{
  "win_length": 400,
  "loss": "cross_entropy",
  "steps": 30500
}
Rows from block 7, named by matrix and row number. Rows with one number belong to one channel. Each number is 500 + 50 x the weight over its row's rms, rounded and kept within 0 to 999. All counts start at 0. Numbers have three digits each. After the name is the row's rms in percent of the matrix's.
# convs0: first width-5 conv (model.blocks.7.convs.0.weight, 288x288x5), inputs 180-197, a 5 kernel for each
# convs1: second width-5 conv (model.blocks.7.convs.1.weight, 288x288x5, transposed), outputs 180-197, a 5 kernel for each
convs0.151 099:470494562545493502434532479427490539574450504429481459533542492454473463448511564564448490539592544493481507538605511482532490430524558462443494536398550460523580514465443486538503522429482442537509542471480569521556509473618479564490410585488398569561528481520533515502
convs1.151 100:473473408538547446447457484557469428557530554506530536525505429489517509490463482524464563431454421528443459459529522550508460547536571640477486446464529443581426478464363492466503468444370589558580566521445487574483521480529491488387490415488561510512571347422348453422
convs0.152 103:552474552517532469523409459551565520508510573486418452559530528451428533492520546478481563516451457559485520435509515498592541545526572496491488474514506435451482473378545498492552447448496511469605623519434495494443419576561384454498455459465438579493455458419507459451
convs1.152 105:472518578518420544479453443410516460510487527573505506505535525470477548443466472507400480629478418552418464512440417510566493540513579556530422464488512470557405462555450375282385407376524506488556537471473464517464442505534505485405396545504486551533485506469454553549
convs0.153 102:422544493571426451456494506619526438487515518628525524400537600490509462607509463492440500528481520481483458568562505530538496541426461547542513530511481487562441565346447547474565487504578536471377512434512449565433545492471508489507516537517514540486404558538485541528
convs1.153 106:455460543542518501430449533461456540487537553545475474423315463397477449488539461552474415509503495564430507528502563556464443433410482379484462451529529442571446603472536463439442491453402420469523512452607506477484533500592417405358432484494495570509441526523535500523
convs0.154 101:579579462533480475498441481500559448526520413545491540547492515502501409509456473454511473496515471544544573537528508491611423483468455426499541566558481492419517445555462545465498318441533516543503522454480530468558443449474470503584464604551510435611484492510520605512
convs1.154 097:533480556468498394514475371441540530541523513444489428501584564464533401516440531441579402470414416518335534417446447569545524572587545513466602498471499560524497446471488484476458563544577494477371591468570433450405454560473591446538497461455539516535550569440550511500
convs0.155 102:539530425485577447496529596319554532469410507501481514564508533482514467582538527496446511495511564481510449534460503529555514563507555536462537602569444445545483475505577520392408496488565445513513467501584539488435549480559494600481548423522495495513486552588499612584
convs1.155 098:439464588514518555493480386498530508437502561530394512481553525460476539648440454426433428569522483442485483515471496436505670497551443469593514520448507488440562501518502467516521450420553384448510543462506511479484505553479489462541401439503458423553479487446498466526
convs0.156 100:456544507585488492612430462480549500571577532509537581538553587608563480480435528582529468512434429485469447533439521480560489472503490557526551517552585535461530542508486400501536468550420541493480373517556526465517522503483557427515495501425519494442426481495481517464
convs1.156 104:473450479482465523477492576549457585417408391461506482444423564480515489350427493492426432517450467492385429507509491535522538477550477518575572531584625517538519430590536441446520432470454488531521471502461596506496508412484467431492494474456503427484441506584414522520
convs0.157 103:520488435396441508442531466446554485507528437431513592504470458428469470533407539504531437431511498476442472365542520561495443509488458573563493458487429438441552491454472534484496476491434484472511584439604579405460559509470444341575465504480540551539588549552551464490
convs1.157 103:412479501456509416574445510626464584523556537471581510562553493450444565422481591433487515438540527556520540525564421559551536513430524541459515501547483616498519510537582495582536532428472492513519621452611410469512421537543495420576485452532521521486471552483511471542
convs0.158 101:395519457537517543566482545460587550421506491647490555506522528457475439532477499509539493488438559548487461455600481440457535525418471482426446487546552500529502528588440471484545432500532567535472557457424495493560538458546496457624451428567444482501477482461509593559
convs1.158 099:489534550446484504528461567467517448510420600524377488417464429490530442497441534420549586552527496489444393533524579583509513514498521500532508575597431499518527462455514525460550547506543511514418557400518471506532485521417485391554446513538410556493600533414507365550
convs0.159 100:499592431490497554514446525465448542528514463490395464579550409445551480453520547565505594481527499536547443539472452417488607496490482532455549532513507545539480527571527431492499562596483579462542555519517450555635499539607457477511516511487541565418508549477454531527
convs1.159 097:464475510499554534444438443497485597494512469403482509562555550530467487430588482518438511557457461529577482487485527567512589453442458573491444400503443452366401466516480461417487486494560496552545486419472444600571494521501482499457501534495462539537488514617502631491
convs0.160 099:506418439473559480392395417504536467484505481554570526518453541455525468474449451524525442486429463496502512565508532497516483471490538509500534468539518504566533467459481526503545582456522534477480513477395530482412557498511451451483490474501452562563493530484439601483
convs1.160 106:479495485460447601536552541423519491521501576522458469507489478470482485416457423511494425556538420492403454544448439444468559490454555517582490445557524560577594517563488473435488535371423472488482413398563563455474513457514455491468410464565487507538448431552437541491
convs0.161 099:512520426524457452547404502430607510525439493528455562574531511514450492474493455521469411471508510553504526509620434491475561483449484462448453574516564498528481453483454583528501351473571545549535573519492440499502490472496466538525473569489511502511480535495530536534
convs1.161 106:582427558518430489448471555501478492488469471526532536520526501466519479541412553409473506521661445550497551521612502543508488462472554529558476497463405545472487413486523495507519594637532567524484569490584446475530464559515574501539477528564463467432523582430630473579
convs0.162 100:600528442531485399463583559441481466464488469478499434543560507411528459520367509477519396529517602507519480406585497481525547521504417532473475614487538415471450442487518427406496530490546436437456488429500453507509517474429525515512545562538556507495510525465483555510
convs1.162 097:454499474484472489505400519444548560493567526492431515480572508443481502477552455482463484539408427512493526477529409484473494486474486423575404417469468545512377382492461446395419431511539528448550549407476483515496505482531502491515468499595518598540564490499504448524
convs0.163 100:529390434556546437530537515476578448416485467495545502516471502515495527368414552443509522516425523463526424448508400511513502534498510419458510514451567523498474469533497536549465499505544515606430525550590427461464493457526487484582557562563531531535472502492479585558
convs1.163 101:465325449431521466589436549416492432464514523431335417470479416409419515616409456478535463524542490466516557542574498440463466454470439481513462510495431621446690425515568498585455617582547483478438474485620530504584464573483635483588526599450450504508418517541637513584
convs0.164 102:384513554524550572600503529469530450483519509494509453542547469571511506525492483487513472515504506513474556427515432507562452575598488445560453568528532431479494459561486533494508439438448376453481560435539485506531488496492488558468493467566449516445580466464630512514
convs1.164 106:491463569484463501589521533542484456566494567536444514465553445499494511500409450409494524583460497487533461462526454477466493521542532445581489561403487466440444384490524579606442413512522528434411570547523490440511445478421423421546496406517583467604571503485477469537
convs0.165 097:438458503491431483479512567501559522519466384493462510525590538528562495463589568490562477554467424453415563438499459461490443529536499414417480486462533489597496493481539585542583466473497508530538520508575616529528448484505515465482490572474526522531447513529508426574
convs1.165 089:504496495474515465541495494436484486506496568488500470491582509480475482598490483484512443458445507493479469523538511631553491477515554463439470533552464502456488450442565400497452578488521571494473610510564467453519500469445532461568513496525504522504580569488585373461
convs0.166 100:524511539589435554520538475530439497543510586426478500489550488465462497471544532548550519453486487545475447657560605515577475534510475538545565559521425600529572485464600476551491571475438609421428558518296439478490546453491410552473475489583566558525540468537562558559
convs1.166 101:413484579504491466480411426524545477546450617422487500456549458517478527488452463447485482505436480455455480578471421502515508555519570496502415466472516514428385500422465387457464493635602462556485510440586388505463436482483515476479446550610537586471472591489483498526
convs0.167 100:505488590553586525572497450529490374455442393455528497523514385551497493502532502560583467514533535440449507475533532501466530486410536476423512544511424498484482384403558510438544554513450479539550582534595494487546523461506494472524510508434549412400482478478467585429
convs1.167 096:401443388458472446482516471566452574523470499479529505456589432412380518432436479464523519517489414477435514367505399550422449513491539511405481485466435457508470587544469574530472444638524608442412476514434585561482544435501524599550585542465460485515529509462472533445
convs0.168 099:486531464534584508586444578384502488431491533531468498476549431478482510512374494515441448561459407420489620573616462515421393481455510499475519494470491497481492461543535559494524482554477587502532441511473450358431468482595577534445556538565440548530446575559488526498
convs1.168 099:348501527541493479463452472503529396519557527341400491560542498508550558503401501474473507443555447502521553604513452492411507458498469551518513530487605509495552430553471470497455468415484476587499508435535528523490474486436486504506485555554624590529477455432487407556
convs0.169 097:468462498593564537518453573513542456510505448582556501503451462468457509478426486450462508494557473450567546451602475504445467445502505540475438582441539522544454487548452555468478513488423455527453495477421474520420462470544499526542467446512463513480553513547526595568
convs1.169 095:423421538515506462442479493440464499492468560476407467464521524532580590536521492518470503558401471464455445524489501427535562498487430430536381496463512553446472452493500489465372453436507490468540465349395405446459424448448502531502438471577610562628479481397518478550
convs0.170 097:482513468520454525463440504563522481478569498493484481500420524489566444524510552509574458415471589360514484654492578576507463494551516551569479526459436487413458511499465622571457522460530577500532594539450538553458419512549488561492496537549472447523593491489529597502
convs1.170 091:550472537514607532485483501526519458498456523443534485517495468458461454487567480505466493566490513565566458504437578507526446566427497507468500461426437521417510392527459515395455533487420486550539456543452475482461558467506491394487529449536498539595547397557443567492
convs0.171 102:500391549460495508396570497465538510546544555557524479493554478472450436481537483498539550486573495523517491521497533455529483497527521471489412451511509513542511519455463435493398505457528487501512446407488559447527574529489514470514526410449532466560555419520549574531
convs1.171 104:475470454470462505455473491581470443492455493480427395501507512469555502575419429460515423549492479485402449481481464498478454503424558565476483488521520442441311465463447539482483512485444414471456485519564488427413468451432484527512519539454490463464436416467358524450
convs0.172 100:462525486450593526467557557572524551532510488589524504550488541474426537476481543483447540475422485444479560485494521509552509506440500542419548499407458531508507486533552473478500387507526609497395471414462502573471514402546421498549567495443491499526495486546458565532
convs1.172 099:521508595544521447528529505580480531494430560510523407468524424516506525588377540469482484474587376502509512432433485478526487522590504507502507454338552487467571444374468499448547507535409491390487512508521512395439484573537458444499482408636501557489495441454480456453
convs0.173 100:493502541521545403482473472439468492555477600499515571480472471458397540428545447463467494324525504503525470568526450500493461467558622530455587477482538497494494382584434432547455417519582542483474505553478454469520424512542521441471427523605540469485461516559462618485
convs1.173 103:443472375516485500457486496493519545507482527438472446469525591492489553476493450503464515450531449563578449526477484538378497477440486562570558472541613512518447432541579537475484456510513569516456516500449524561479512419455443535511483549632575622584541401504442407544
convs0.174 094:467481527536539447562494448473513517536392457517462480476515528416531495508492491522551539467515420483537465508549585498500424438425465488502499515522446503572564605457444419525548508527530530500447469452548517476391475560522532529486496592477460517532492616597529437426
convs1.174 091:387433434517453441439524539498553472467429476540442455471572583548442443453570505535432481498372550406504494570529464467535584502454504590555492506498470487460433469427462471447483433480598529479550505513447465510462445402481506504526559483546492523546515512472429500523
convs0.175 096:500504549537533529512591434478439474558507605555565485454494431525538530505541492490487581486561560445523469543502533488546435473466521537496498543508491506478595544555470465484441498429547625508394542587368432506467465384613415541480406485620529465535553584425569424486
convs1.175 089:452474516470498433467442503478616494550431573512476490475477500512484598549493474470393514530475470466535473515415514537493513496450518572458439406481493546406443442460498464426488522631584463615562516545486503481483451452466523463512549463571433538459571427549523504466
convs0.176 095:527455471600527533600529576531446529521589561498474509529542554659550521515492416556581578562434489489568508518577495447532363432562552530602541456557615545531575538490435537460528480509579552558466484484393589462495500461491528466556525558517595521471497525511383490438
convs1.176 089:493496475519527497415471413491610563457501489527507528499496505528437606454446422545492468567359543511613461548455563446533508560528528493461546497449479443454380408559419529560475446456502474469551478551501533534462479452438486527443497483517573471478486503605468541493
convs0.177 102:489408401397537477516368535479609565506614411459495474476409601433524505525464494431417517448535531407521589537428472471429508497564496508531530503454460496542509622463469495531540448549476483445438556446425528475536501510572463514538474442486507546507497410541546499558
convs1.177 112:546513554557529476460488594512539516527544522482559486484528413520509366420493484464537447561508548522485505469444536499478499495544514464525451471397556529554538551496590439467423458509548442502488539493472542495449484505516487412438560473490486404481453464574371520412
convs0.178 102:523525623468521422506451519426457446551522529569516518477525524561525586478473418461575576590523461416491530464495447523451479497453536537586571507475497490463497492528392439508426363534515529425472499453469528547471460493501446506532469496568479534515467466468498575463
convs1.178 100:448416473464460437572515516442467387500476488543525517561407553489535461532476529533480491515496450511438589482496542415432527584478477438511454520432639574508490420452542530565564448406492547575448456454595461512554424415396534453549500401539500523489458567458559552560
convs0.179 088:408502522487457433416506503481464427413553642516480489492520474438522581564518549519483491410468468478432536404522469578399615439516560511568533464550637433441517518529396505464563483509480446472464566492578452558484467627413522509532500447547629515436524543621516514411
convs1.179 080:491450476512485483586476463464480507496501527494524567524487595496538483516477526455542509423484349504441522514576537573465487427507547495491447455535537515528524449363530449461552504457525449561405551534610419435500439513447497527522508523568462594487566597452592432561
convs0.180 104:484641504462597433564545562428576532437551461582522499519520538442545563530441524552531532507477511489534488470534422540421423495447504442501489462506514480539488527563440519559405476478543542578491539441455477531502419528534561535519515516421476387466442459486505517582
convs1.180 107:360384418510461520500462506516459536388557597392484416494446457447472470538514507501516451382468395484495480541543541451513468553495447522619517540524440548463466360537580504491451426464573485535468515546606424399536426509396567428557460510477451478421428532485513433504
convs0.181 100:413402448492578569500486394524458524497554535494518505513493496556525550481432439500475531611481485489479517448484497441465398516507558527507586465512514545529513462384520496466575497475546448541471484475423445546506486522469616442544404517533460500446547528532543492555
convs1.181 101:584500436480474488479550581562484472495564544485436426476530514477489384443384454458449417441407484524547435522524445498493416516467554478527564483552484522500476408469489540463470436431472574482483430458546529526495567483506418514443483509520535594438522441436460436473
convs0.182 100:436466514477511518516562508470472438549520456570495469417475472477424583555444595467542440539517434506530510483482506481460428461514467457525465579518547462449516479545408481464484429471548441460566528476550480519500417464497491480514490493513584499498440511523463469435
convs1.182 096:499467609490566472470521505548488506577496515498420540523650379514528461458434474504545473578427632469628436496459500478459449464510462520421505462512476576376543382515468548449516416511449496378463591488433444490484472461479501562474491413496520531498450542546492571464
convs0.183 103:510515543517409476501490568475547484587513519390465557456457493422501549569459486520591447365454480546567366512517496526477510530586397440479402540503425500476521573538498493525407510500461460579509552479467418491409465443449537472542434510497452540532575462462414479564
convs1.183 102:463492541540496446507479462491487455538636483504568500536501527401384470513472583535517406490490508475433481451469479479565536517538569477523441458521536520499533443459466489517531550484493419526504572482584465543565481467413525479550479453524519531498373659456520375490
convs0.184 105:555501500512570577517577550496508381507522536516469496515484461586518517435526476580533515536489521478542478505428546454450425418450519476587490480577480530517519448479491506468583511550563461458482389538481518484508542511501512498457521570491534555482381520497550495459
convs1.184 104:515484491427548543420544531552412444478504511510474542432534507482436538465449363472468473463431543405501535516515492476481419400414443581494492509479477492430524463615528541472447437374493519507448415443410562480427566481465425460423514450476422571490566498571405537374
convs0.185 100:485508504499509579468530558486513414541456550447503469491486495540581518498467479501541521565458489517477550506550496521462407399501427480527517445497570547518524510415532533434502467593545556482491434452547460508340464470430537517481483551529550541588515533480494493490
convs1.185 100:515445505510487411465446439493569480519473543545504461392433426554501543454443508409438382495427522455437527618497575515498515449518568463518398494428472474499523359514518462493501564541550544584352526441465425481544520495464574520521494537585502530467483452515499477512
convs0.186 103:561473433431538483451439497430504503478475516539474550517555533580523516396470491485562485484490536534586539501516415557517422512500502467607489440471529491513513500626450440468376448485510524542521507522505547445469464431549439419423523505515457493551438450497492525546
convs1.186 110:528545454480526474543575517457491467497447529434479471481531429498527516533426452456555470423480529435532571466513506549499541497498525488501504559444408453475412409505582487524541443488535524499502455482567495405494468484444558484531505469505449459450512532457488504558
convs0.187 100:510503482539484528562526492484463570490557446517555537502584452551542517511469489551491532384539589570385440571397456506461511490572466519628483559526516576521486510474535446564549589498531556457459474525548426559457511547495458400485595516427461402502468540462513485579
convs1.187 099:485404503411557530418528523539506591522486569502484554462581389536496644442455496472512467555388502440493486481527527453431509598486537534557452534470538555524513389598503503485457489585378596523559449422461587491555506484485413694495460485478544511540531477573535528483
convs0.188 100:477462430512562502550496584448418499479449458487448395604511482474443511464591447486498538438476441466519518513484554508483432454447581515474547414591463527515539506488480480491442493492474493469374368488480498504532560469444447494519535534665535531507427576563410477420
convs1.188 102:385492463470356456506493443511448524457484445407509482507482464578470492396514495517474561491532473480441563513552487525472495420491407521466426492546497417432478506493434498479582505552576465467550493570488506491421496533537501545481446500565602519527512447495444591439
convs0.189 102:490595442490525447493472565500503425448540472511523571545537449518558545590401573538567541497522525439509450511619525501504530543506582502492499506479480521568443505486515509499354432533517409502505431473562588486518515514539520433500559492458478620441432492466504585551
convs1.189 107:482429513428482486542575545501525421527513495556422541463593558443511517634472565436467500479446434512471552463460507468434524510528411453616486523435457478426365418498576491470476381434480518450521513402556476456501466487421450481576498488509474482544544424508499479553
convs0.190 099:514513561533507464409498484469515533444540612450552470461519522515453486436566537434495516463522468418351527633470488455464505475570598573427535585486487492555564518523520445534567498436503541411504444529448514438434514615516583405530519452470506551631507603577512541542
convs1.190 099:477436489441468500614469517417465587507490593435507494529489544465513499451527487565549569543482483503448436518546505420502437493500510531602488445562531527511403472557531521475525467409478542471554499531534530559546522489487456587555476441519539567512454497520515534406
convs0.191 100:464483383484589558509555488545527531459465490509579523439504521504582536419479470466489518516530517510518480476448478527575542479505473444536464478538515519515500584507538500511527506482573525573468401533485489521556415437483489439510509551414529532523583596516520474578
convs1.191 101:607532455449538421575556441438556484468489499527371502413534482448425541479440458475441521553418529416468509422499571489480484520478595451518417531420478554474534474494462468512399401442533516569534529503614458475488462517461488486541497491529459530507506379476420453466
convs0.192 102:482614551595385529528537515585412420585477557505501510495515505495556470523458507450516479533510588549516430537478484558481442456520509445538504470514496488516480542591469540470435558454528455451492556499435573470472515475405466489465434521520459447505512434535521492399
convs1.192 105:507484475521550471390496430577525507552529498530442536555565510468434533405516462449455500536498478483576464497452528422477449514490505465518460494498514430480478407460402582488495515481519519533523509554389575492464546401541539569505532443477510518536593485473407460460
convs0.193 102:510515409525522506515520466575407487532517487574504543498443519469523537542512439538486585510379491540411464523491538502473431439539497553462513449427371396430505484434500478516535532494548518548465495497486473506514435509420455495539434467492473424484536470530554475368
convs1.193 095:482414419482500479438456407555443502508556510489447391438412442473560458400463473509515556513463507491459574490459520445534491524556568506413521562564545409619482594466442546514548489478446527520512523564516585511472489479560588528476563494520540451499427421618563562434
convs0.194 103:557481542548537480530543458522486517485464474534515510490521440541476588456450425450449577479486573487543497526502527480504479457514537534484557472440538557514488502519499538500605503546594421504447495564453534488464453491525507482525404502448603543546496563558561533462
convs1.194 105:540477523515593460451476440578500543446558449495453399535501479521433657460508403460440385514530533490499497383512597499445456488471535547541581564478502516480530457518520652492396470403479477570435499522504550443547534432522414401460506449460542549604548464532376484448
convs0.195 097:376473469536577533438529502526517465494402433531541454476540452435445456452483498439454468464514500404490571509481475454486446462477529569480507502509482443530532416536473557523516423515494456507365397451432548482487499642423436552539428592488611571486531618558526571493
convs1.195 096:488392527452502435495518591542548485484519555405483471536506558465489483533505560513549515381465461620482513498554451508522519475416585481481363432515482517495520434420579455576446519470475499502557539402446492469551455485447549420538560487617564666548559531422506473468
convs0.196 101:523463533532529461564425501505482440478480360510497507558552561509507537484462553576526544460458493479524483466450464568463538474497537479425515475539467474479463407510470531507592476550529474438444376559501556526457433446453500536553590562464535467478522449455451612444
convs1.196 103:403484452530559390551476545586514506513467476492603550554600569448561509562530509581497527480565465519461546594428546487453486555499458550539556553505508495444461340542524532526553425410498527531524518466522467466525422503481509493499443465510538469526457447465472554498
convs0.197 098:453553476516552630495460477603464575440409617389509475586550439436490400475498522460471479438502358397506496519496579486503411489547419515546508481525487456536550537541530596459498491557493475496455406467437470490557450597433518429435561507393428519514550525579530520459
convs1.197 095:406512385518515569445431472512551514534457459468391447457535443558489453387476496483511534486452479563415508473480455489473477495552521550488447529505418515527505485513451542580565427567439551513558530375561605518461477505513486403488541495562467485554430539495413489495
convs0.198 098:473413528584545450555455453476552532574547557537483600402541536447401391470464551468503537497434513504462553512558521488466511511508483498479414461531476546487442491435475476519519429478490506517435449501586510503534512534510560472452461401484529511552585531525475521561
convs1.198 101:421434443473493444519485601493505467472534475534530614496548497475559576458442447484465484506556534532562454486461391440440440405562501490542413518422512479528511493454550476431415467565519533538474564498466528487503538466454452521450478475509678595563551466480486466587
convs0.199 099:492532524500548551517476449558469382462621542410442425605581500380476513514558510405456521431511497500441532565570550481324457511492498421528485513535467462499488552517398428403500500557533543476579484473395454524480473517484504429418441520595556538434483515454453489537
convs1.199 099:518453480433449491452534574446484559544581462461446399486605413426386430537553477473525587581467435487509473470537499513542555439500453558531569511539494481429481463554542583448503551547536495498455555549521578534566537570613455482457493553414469439480434477541489511506
convs0.200 102:467486506514413532492470539551465512533483568561468446474435504546508453468549453531470529602425511444526463500480467424472400460428506515502572552558505510465493490524430553486497502477477589479499496510455453517507527495444458424577502480471511531460571507544371474472
convs1.200 104:520521474496512577432664488484523481436461472549517558495471406475509425468481470412467571491471470524545502432537517457522525478435474519539575401450518481561467599435504487454477479514531423492494430469462451494405473530465493454473376512528435498410481518610522615406
convs0.201 100:537565517590565456420575451447532444569546462532542499538578483492481516494521589511508511471526556481545476527438486528592553434528534600664524445501572515489525527576434481485459478526553455485509511506500523607522455507534491559559472525500416566572542525538521494530
convs1.201 100:480474408483500466466498508488446507535458461520499553548491433425489541442509471480565509436428533445550494490433487460464482517518541504524511389496470527443467471512491568372504505538509579492542493456539521521570526471617570509503539466554546522545482506439475400385
convs0.202 101:487526491556427441499471569578500586396505547415486496487603483413496565519549524557510503539493491435578536455596518510559414474479526398459534488472398489497468612397472518477526515496627470430527500492496547435606433488575569498523494524470446537536516509496568425540
convs1.202 098:464582528586463398480509570502462503569591484366489461437485398433460516464527476480521504489554445512536480454479430561533557498477487536521468467481480481549399517554644500479415602472529489498566643527517427529546437597528586480501459479489489512533512638390553473498
convs0.204 098:490511457510513469539500494577498461479535381498490513492552460379497467493591500490519496434488587501563519539473543449548543486568599503408488548497587454507558502565513454554484503591450496539457474426429510592466489541505518521439428605467476467528575560499569454595
convs1.204 100:438421492456479446408461494509436510456491516469493438461476531463479563486536501499394431611455434481449503470530389414455477465463561430446433478450503490517357411505549475480410508514501458514552484493508519446492431485528502459546481477563565562553541538527515437458
convs0.205 101:544569596614588571577514484421424460606550539548524460489525470475412525513484518536489456473443512557450565529496469512462460566440450516520476520522532503427565520449470565469452562456512507543525567509372463540418477482512454461545498442490526510550482439474532484562
convs1.205 101:496511452567476483599451579529444580439517515488396550432435464480437446455510468478474457539482526464519483469471476511454613580520487500505599565524573445500412566442500555442518559578537510472560423550563522528474520442494461491500432515511537507526509491490562416489
convs0.206 095:562516569493520430468475471576549429504531504540482413522442460486511491511367461468459474588540466534568468546507405522425495452520535489613502479525490414500474453475567455473387489543548494413490576496473511488452505531441559466420399492478501546536413468564623508533
convs1.206 088:527457503450460443416515601564480466577494547483438454497514486471508456571518551515564541422489419560488489455483405515575512592524474450510397532430525463451431402464538477501535440473487403411421458439649481479538443522503506496490444465563463549544527475477410554453
convs0.207 102:479543448467493543505552497516455459522637498442592469456433517458521470467590454532378503411518493534462467487474575559455487505464569520490543548526460513507560524559552483475518514578464465397474545501498479484472477446562501571459508497508523510443583415523454530602
convs1.207 101:463433535474499557532567544560507468500559497496446409508411459478400400447551525488491514472451453509398489563437448476566503568492543549541499566529529535478517515542514456539465476575442529467524376551531506521473512539558507496441523445380509445435420513538478502472
convs0.208 102:538497488489517575579653433415503500610494487524549528471495518392496557472517496513509490486500511481480413509524509514445547524453508562541461557477617508433479446492458469514425559510486527461509559514584521502496460466470399494426561419490446516402432448401464515575
convs1.208 107:511492569565478499456600541507485498469503483545430443491480551426450434528525523475517442561519408445451499476464517417520477503511488536564498461487431418457371496400500474451425482565460498446642529563438480518532448517498464484476565462520471491509565378473524505481
convs0.209 100:437427485400493465488559533453481445417444423475483561549554542519551464431435395478514491551470476493452501443493523451441508511530517432454473509510475491406451412495459543463523397450538461422502467501489519502468471435474499570461492523542526392462512491490472531477
convs1.209 106:477439494521473450508439560459523525527547447493438524433543513478554453549550554459483540544463566482520391564487469451473522520526443581515532515453520543466449482493579598519526483440536454535527453422471515578463443500420550499465499446532590542558574471510528502590
convs0.210 097:502593585484587535505518430477471461512441565424521505562558472562478413496512565514492332520557471534476461434463527509555515526540515489431466466473454411479536473542483534488532457530510461547557508480463510417543510579497459533486376492595549472469552395543549596496
convs1.210 093:522441506550489438545499520533552472481509540465514426494421530455501446499425447434591491576552459570442408444501501522506575507455605540521476513472490444564538467511550570468520589550554492427445589467523489530534522492509541491481541479521533554572599465482446576449
convs0.211 101:540522496505553521562516565463453526558507606474386558473501451509530478568456395447413487527551524515418469516568544443478450502430508503418571607567457386523521517421533511482441520436429443481567578446463514526557454426541489529396389525550474578488490612523555501476
convs1.211 101:398407443534408553558491558526427421392531463460533560514518523480465406438514481499404485510470422473488416518563413471580507476480474573502509621504502538493542573528500481465520478502461483550487455473578542501459442522541465559497451526487561428553462474490507498609
convs0.212 101:492532533481458591493548515454538433616468489563543460609530484479525476513452466489446507482527487533573519504452531525536436451517464473606548534535563570541488511472409517523521540481485502434483513490506609495568489453479521602485401466627462491564536489475504461497
convs1.212 099:549514492574584537471397532547489473622507524456471533411459393446505459536433534421482448585560500473532470469470442480450417533475478438454481521495447409521493544428519597460499486526482494513571457542478512489438498492462522596503498452452547558478617432422427510467
convs0.213 101:593544554518404537519453586542400468536527530488511540497420393467486574418521514464543515483558512504517463456514507509515507524508502550569508435537501429513558531482524490394562474474517449430566476490619513505524514491516494629410447443490431533447415479532519451426
convs1.213 101:438451523492518557456529489559511538534541490507543491545521430400411559510489445500510566550478558510560483503533495546484382495461442476398496580477423531401503509517527574527519437481560435461550557504453434591526499483579485537525561397558477543556547416462337503461
convs0.214 101:485493468572540537487507482543503478508487500469501529553581555521565370490383476453511521540446471417452489515539544537509454488577419485509474578524462498515533447489477628450524446548525502548537566525539494537414463479423442509495468506534508483518495479486494464585
convs1.214 098:474460438409379431430477497533520447528542538513532519551470529491442520566470515491423501584426530493570608546518475494546459505444498444493461492503488537434662439550527549465508576541563543575474570562550448523556496536464522469497509484518555531528550481396473479496
convs0.215 101:585528608481405519575448621459463497491581490503511553488574424484524477512508540550519529485489489481504538582507439529413477531537550525559451532541422439548507469455565486487393484483533449536541385414547573534445461440534510495425495548475604333587406570461514539490
convs1.215 103:533453481455456578593477517446454508513562491450408440438516370397403448451482614496518516602497532477605431527551420452531502505538489515547446541474558547453475439471429442466583470533621526454497525467457469491484419433475573518602480484477512477510553547543541497512
convs0.216 102:461572519515465517424466460550531535488496503560576565572661607524522601567497520520494434571461460598595503524514487437453559478504500481566445630426539406479444509461571534394533474468468618541527449481555541446416440431432489493453493528523484538455544532499526507569
convs1.216 104:402379417366443471468560492483536599504460595535467535433547527523474509542529453475498500530489498533603460458461471446371494478520601529564461529412491596440451316430425469466506395484539497525474448539482473495502519425397381414516457589537527494522493427475480449475
convs0.217 097:540445534491490489548512437536494490438519588461443465459419505434566508630514513498526471434407511457536445529481553479590483430476533522449505482487569514462509613471513463521365472437446515510407444468492497524509533543437539473473423503489475446510452488468526528578
convs1.217 094:498520514458481471531550577477498597520517542534530485542540439399553554537453526456511414370552362463429495470466505521451514509472398549489519478582533480535470531447492416404459449446458496481523578597519527486520484487440516514504441554506510567525526516430511439564
convs0.218 102:505404512501448499384472480534580491578486485418505533540551604471492519579535540536483526463592561546513451564477513435501481514518528469480445537536572464478552560553528471517500501522476470463530495522525562444436452484511501416469476440432466453536547510561461508501
convs1.218 103:481514391435553417382424485504554445509453371442581543447467546477548565595464474498530498459455513489507536424478468583564533514534518469498525533515522502477471377529503491552481510505549554416433600474531421472539506513524555536491476527508470528526543553510501497499
convs0.219 103:490513464517460507420449446470471491444534539399479518556564453441523454509580490553431523544493456543530428535567503514479378446521550555468488507473454433469545524482481523444538473445537440482574549487494496472477457497545531440426389447592535592540476622544520471520
convs1.219 102:490533536512551425424438575503451485512513464409362467472521517486560538583470433458497537532526392490470533546426389550594528525481492495445360445558450451479487485559509547476454575496537532567494529517534475573487420499478551604589557537557523472516456539445504478582
convs0.220 102:585492514505470501419505511509435475624468595522362442489433513472438384520503536547515544460488363595488482500446481410613498517496503422522483527496532488542544526499517531465464562507604564423466524450473501506490547528492523531563494567459515456595414470487529534464
convs1.220 101:520509528403538555559503464580554530596401492510492431522537364468510461490422552403542474483432497504538553525530480501560497537442619487435451571476447559408524371451499473499456439622595555540534607497452437494522546519457510569431543517538455643466556430543473477498
convs0.221 097:542538438474538471455559540552503541521525411495526503588521498537504437479525437479535503428437460483444491432484499461521467515456549459540549518552459481437494460394466525496480526513460514508487509469538469509511467463510375570495524422439391556486556401558525438584
convs1.221 098:431506482501497515424598526554485538571455564387410529491583387457473565417488458429482486456433517562470469594479490451492542501498550493473485459467510547504389500489377450425470416509587460458544496578568528538502543471474541476455533462524485496498457397510466501501
convs0.222 100:488494522437549591499522494484598515439490448403417508561583597357531484548526505431515487483475406491395554478606499554467570569612451535528479524536470477532433398458434483487572426486503476517456416439505464523487521579416447485442540529512558471499524506504473517517
convs1.222 102:503471587463419483492477551456490460451540554502425510465586439440526509574443495413569464549412470492507479462520449514454587513592400504596465611516443481468457413520589467559429462455449459511419582496630541380541552595422480460486541454579528531540564551496494450588
convs0.223 105:547483525473526500480509483383551490490509405387524486528483376444519511498462485435521435441546526470524465546534498483479537448510469482496538574505479463525482533488516358513348493420514447453541513543459581594463465489502480454401532518448436474576478472511531507544
convs1.223 105:511408472468449524453552469520516523458468498482429404464447495518444450414456540487539490616445509445540497470494573407533508495476522470484404653536492554505576446525527520526392534474494550439537506516523486494538524498501453495557534490472454449455453462480516482545
convs0.224 100:577565550585470521471448491558441469603474522626533578503453446478563453594521521476532466587591483508554467566435487583485477517592520547505432486479481538510502494598494450513510579464498542500517424431473490428448593517488527509420477528483498554551579519484484474498
convs1.224 103:498576518545566599409458469517529492532491508467505508574591423467512544498470510438382512561481505587608401421533561394474470495444508472441494514518512450533461483498455530491567481512585537501391500500492511451475523444496570542525553474552462499524617469450485502439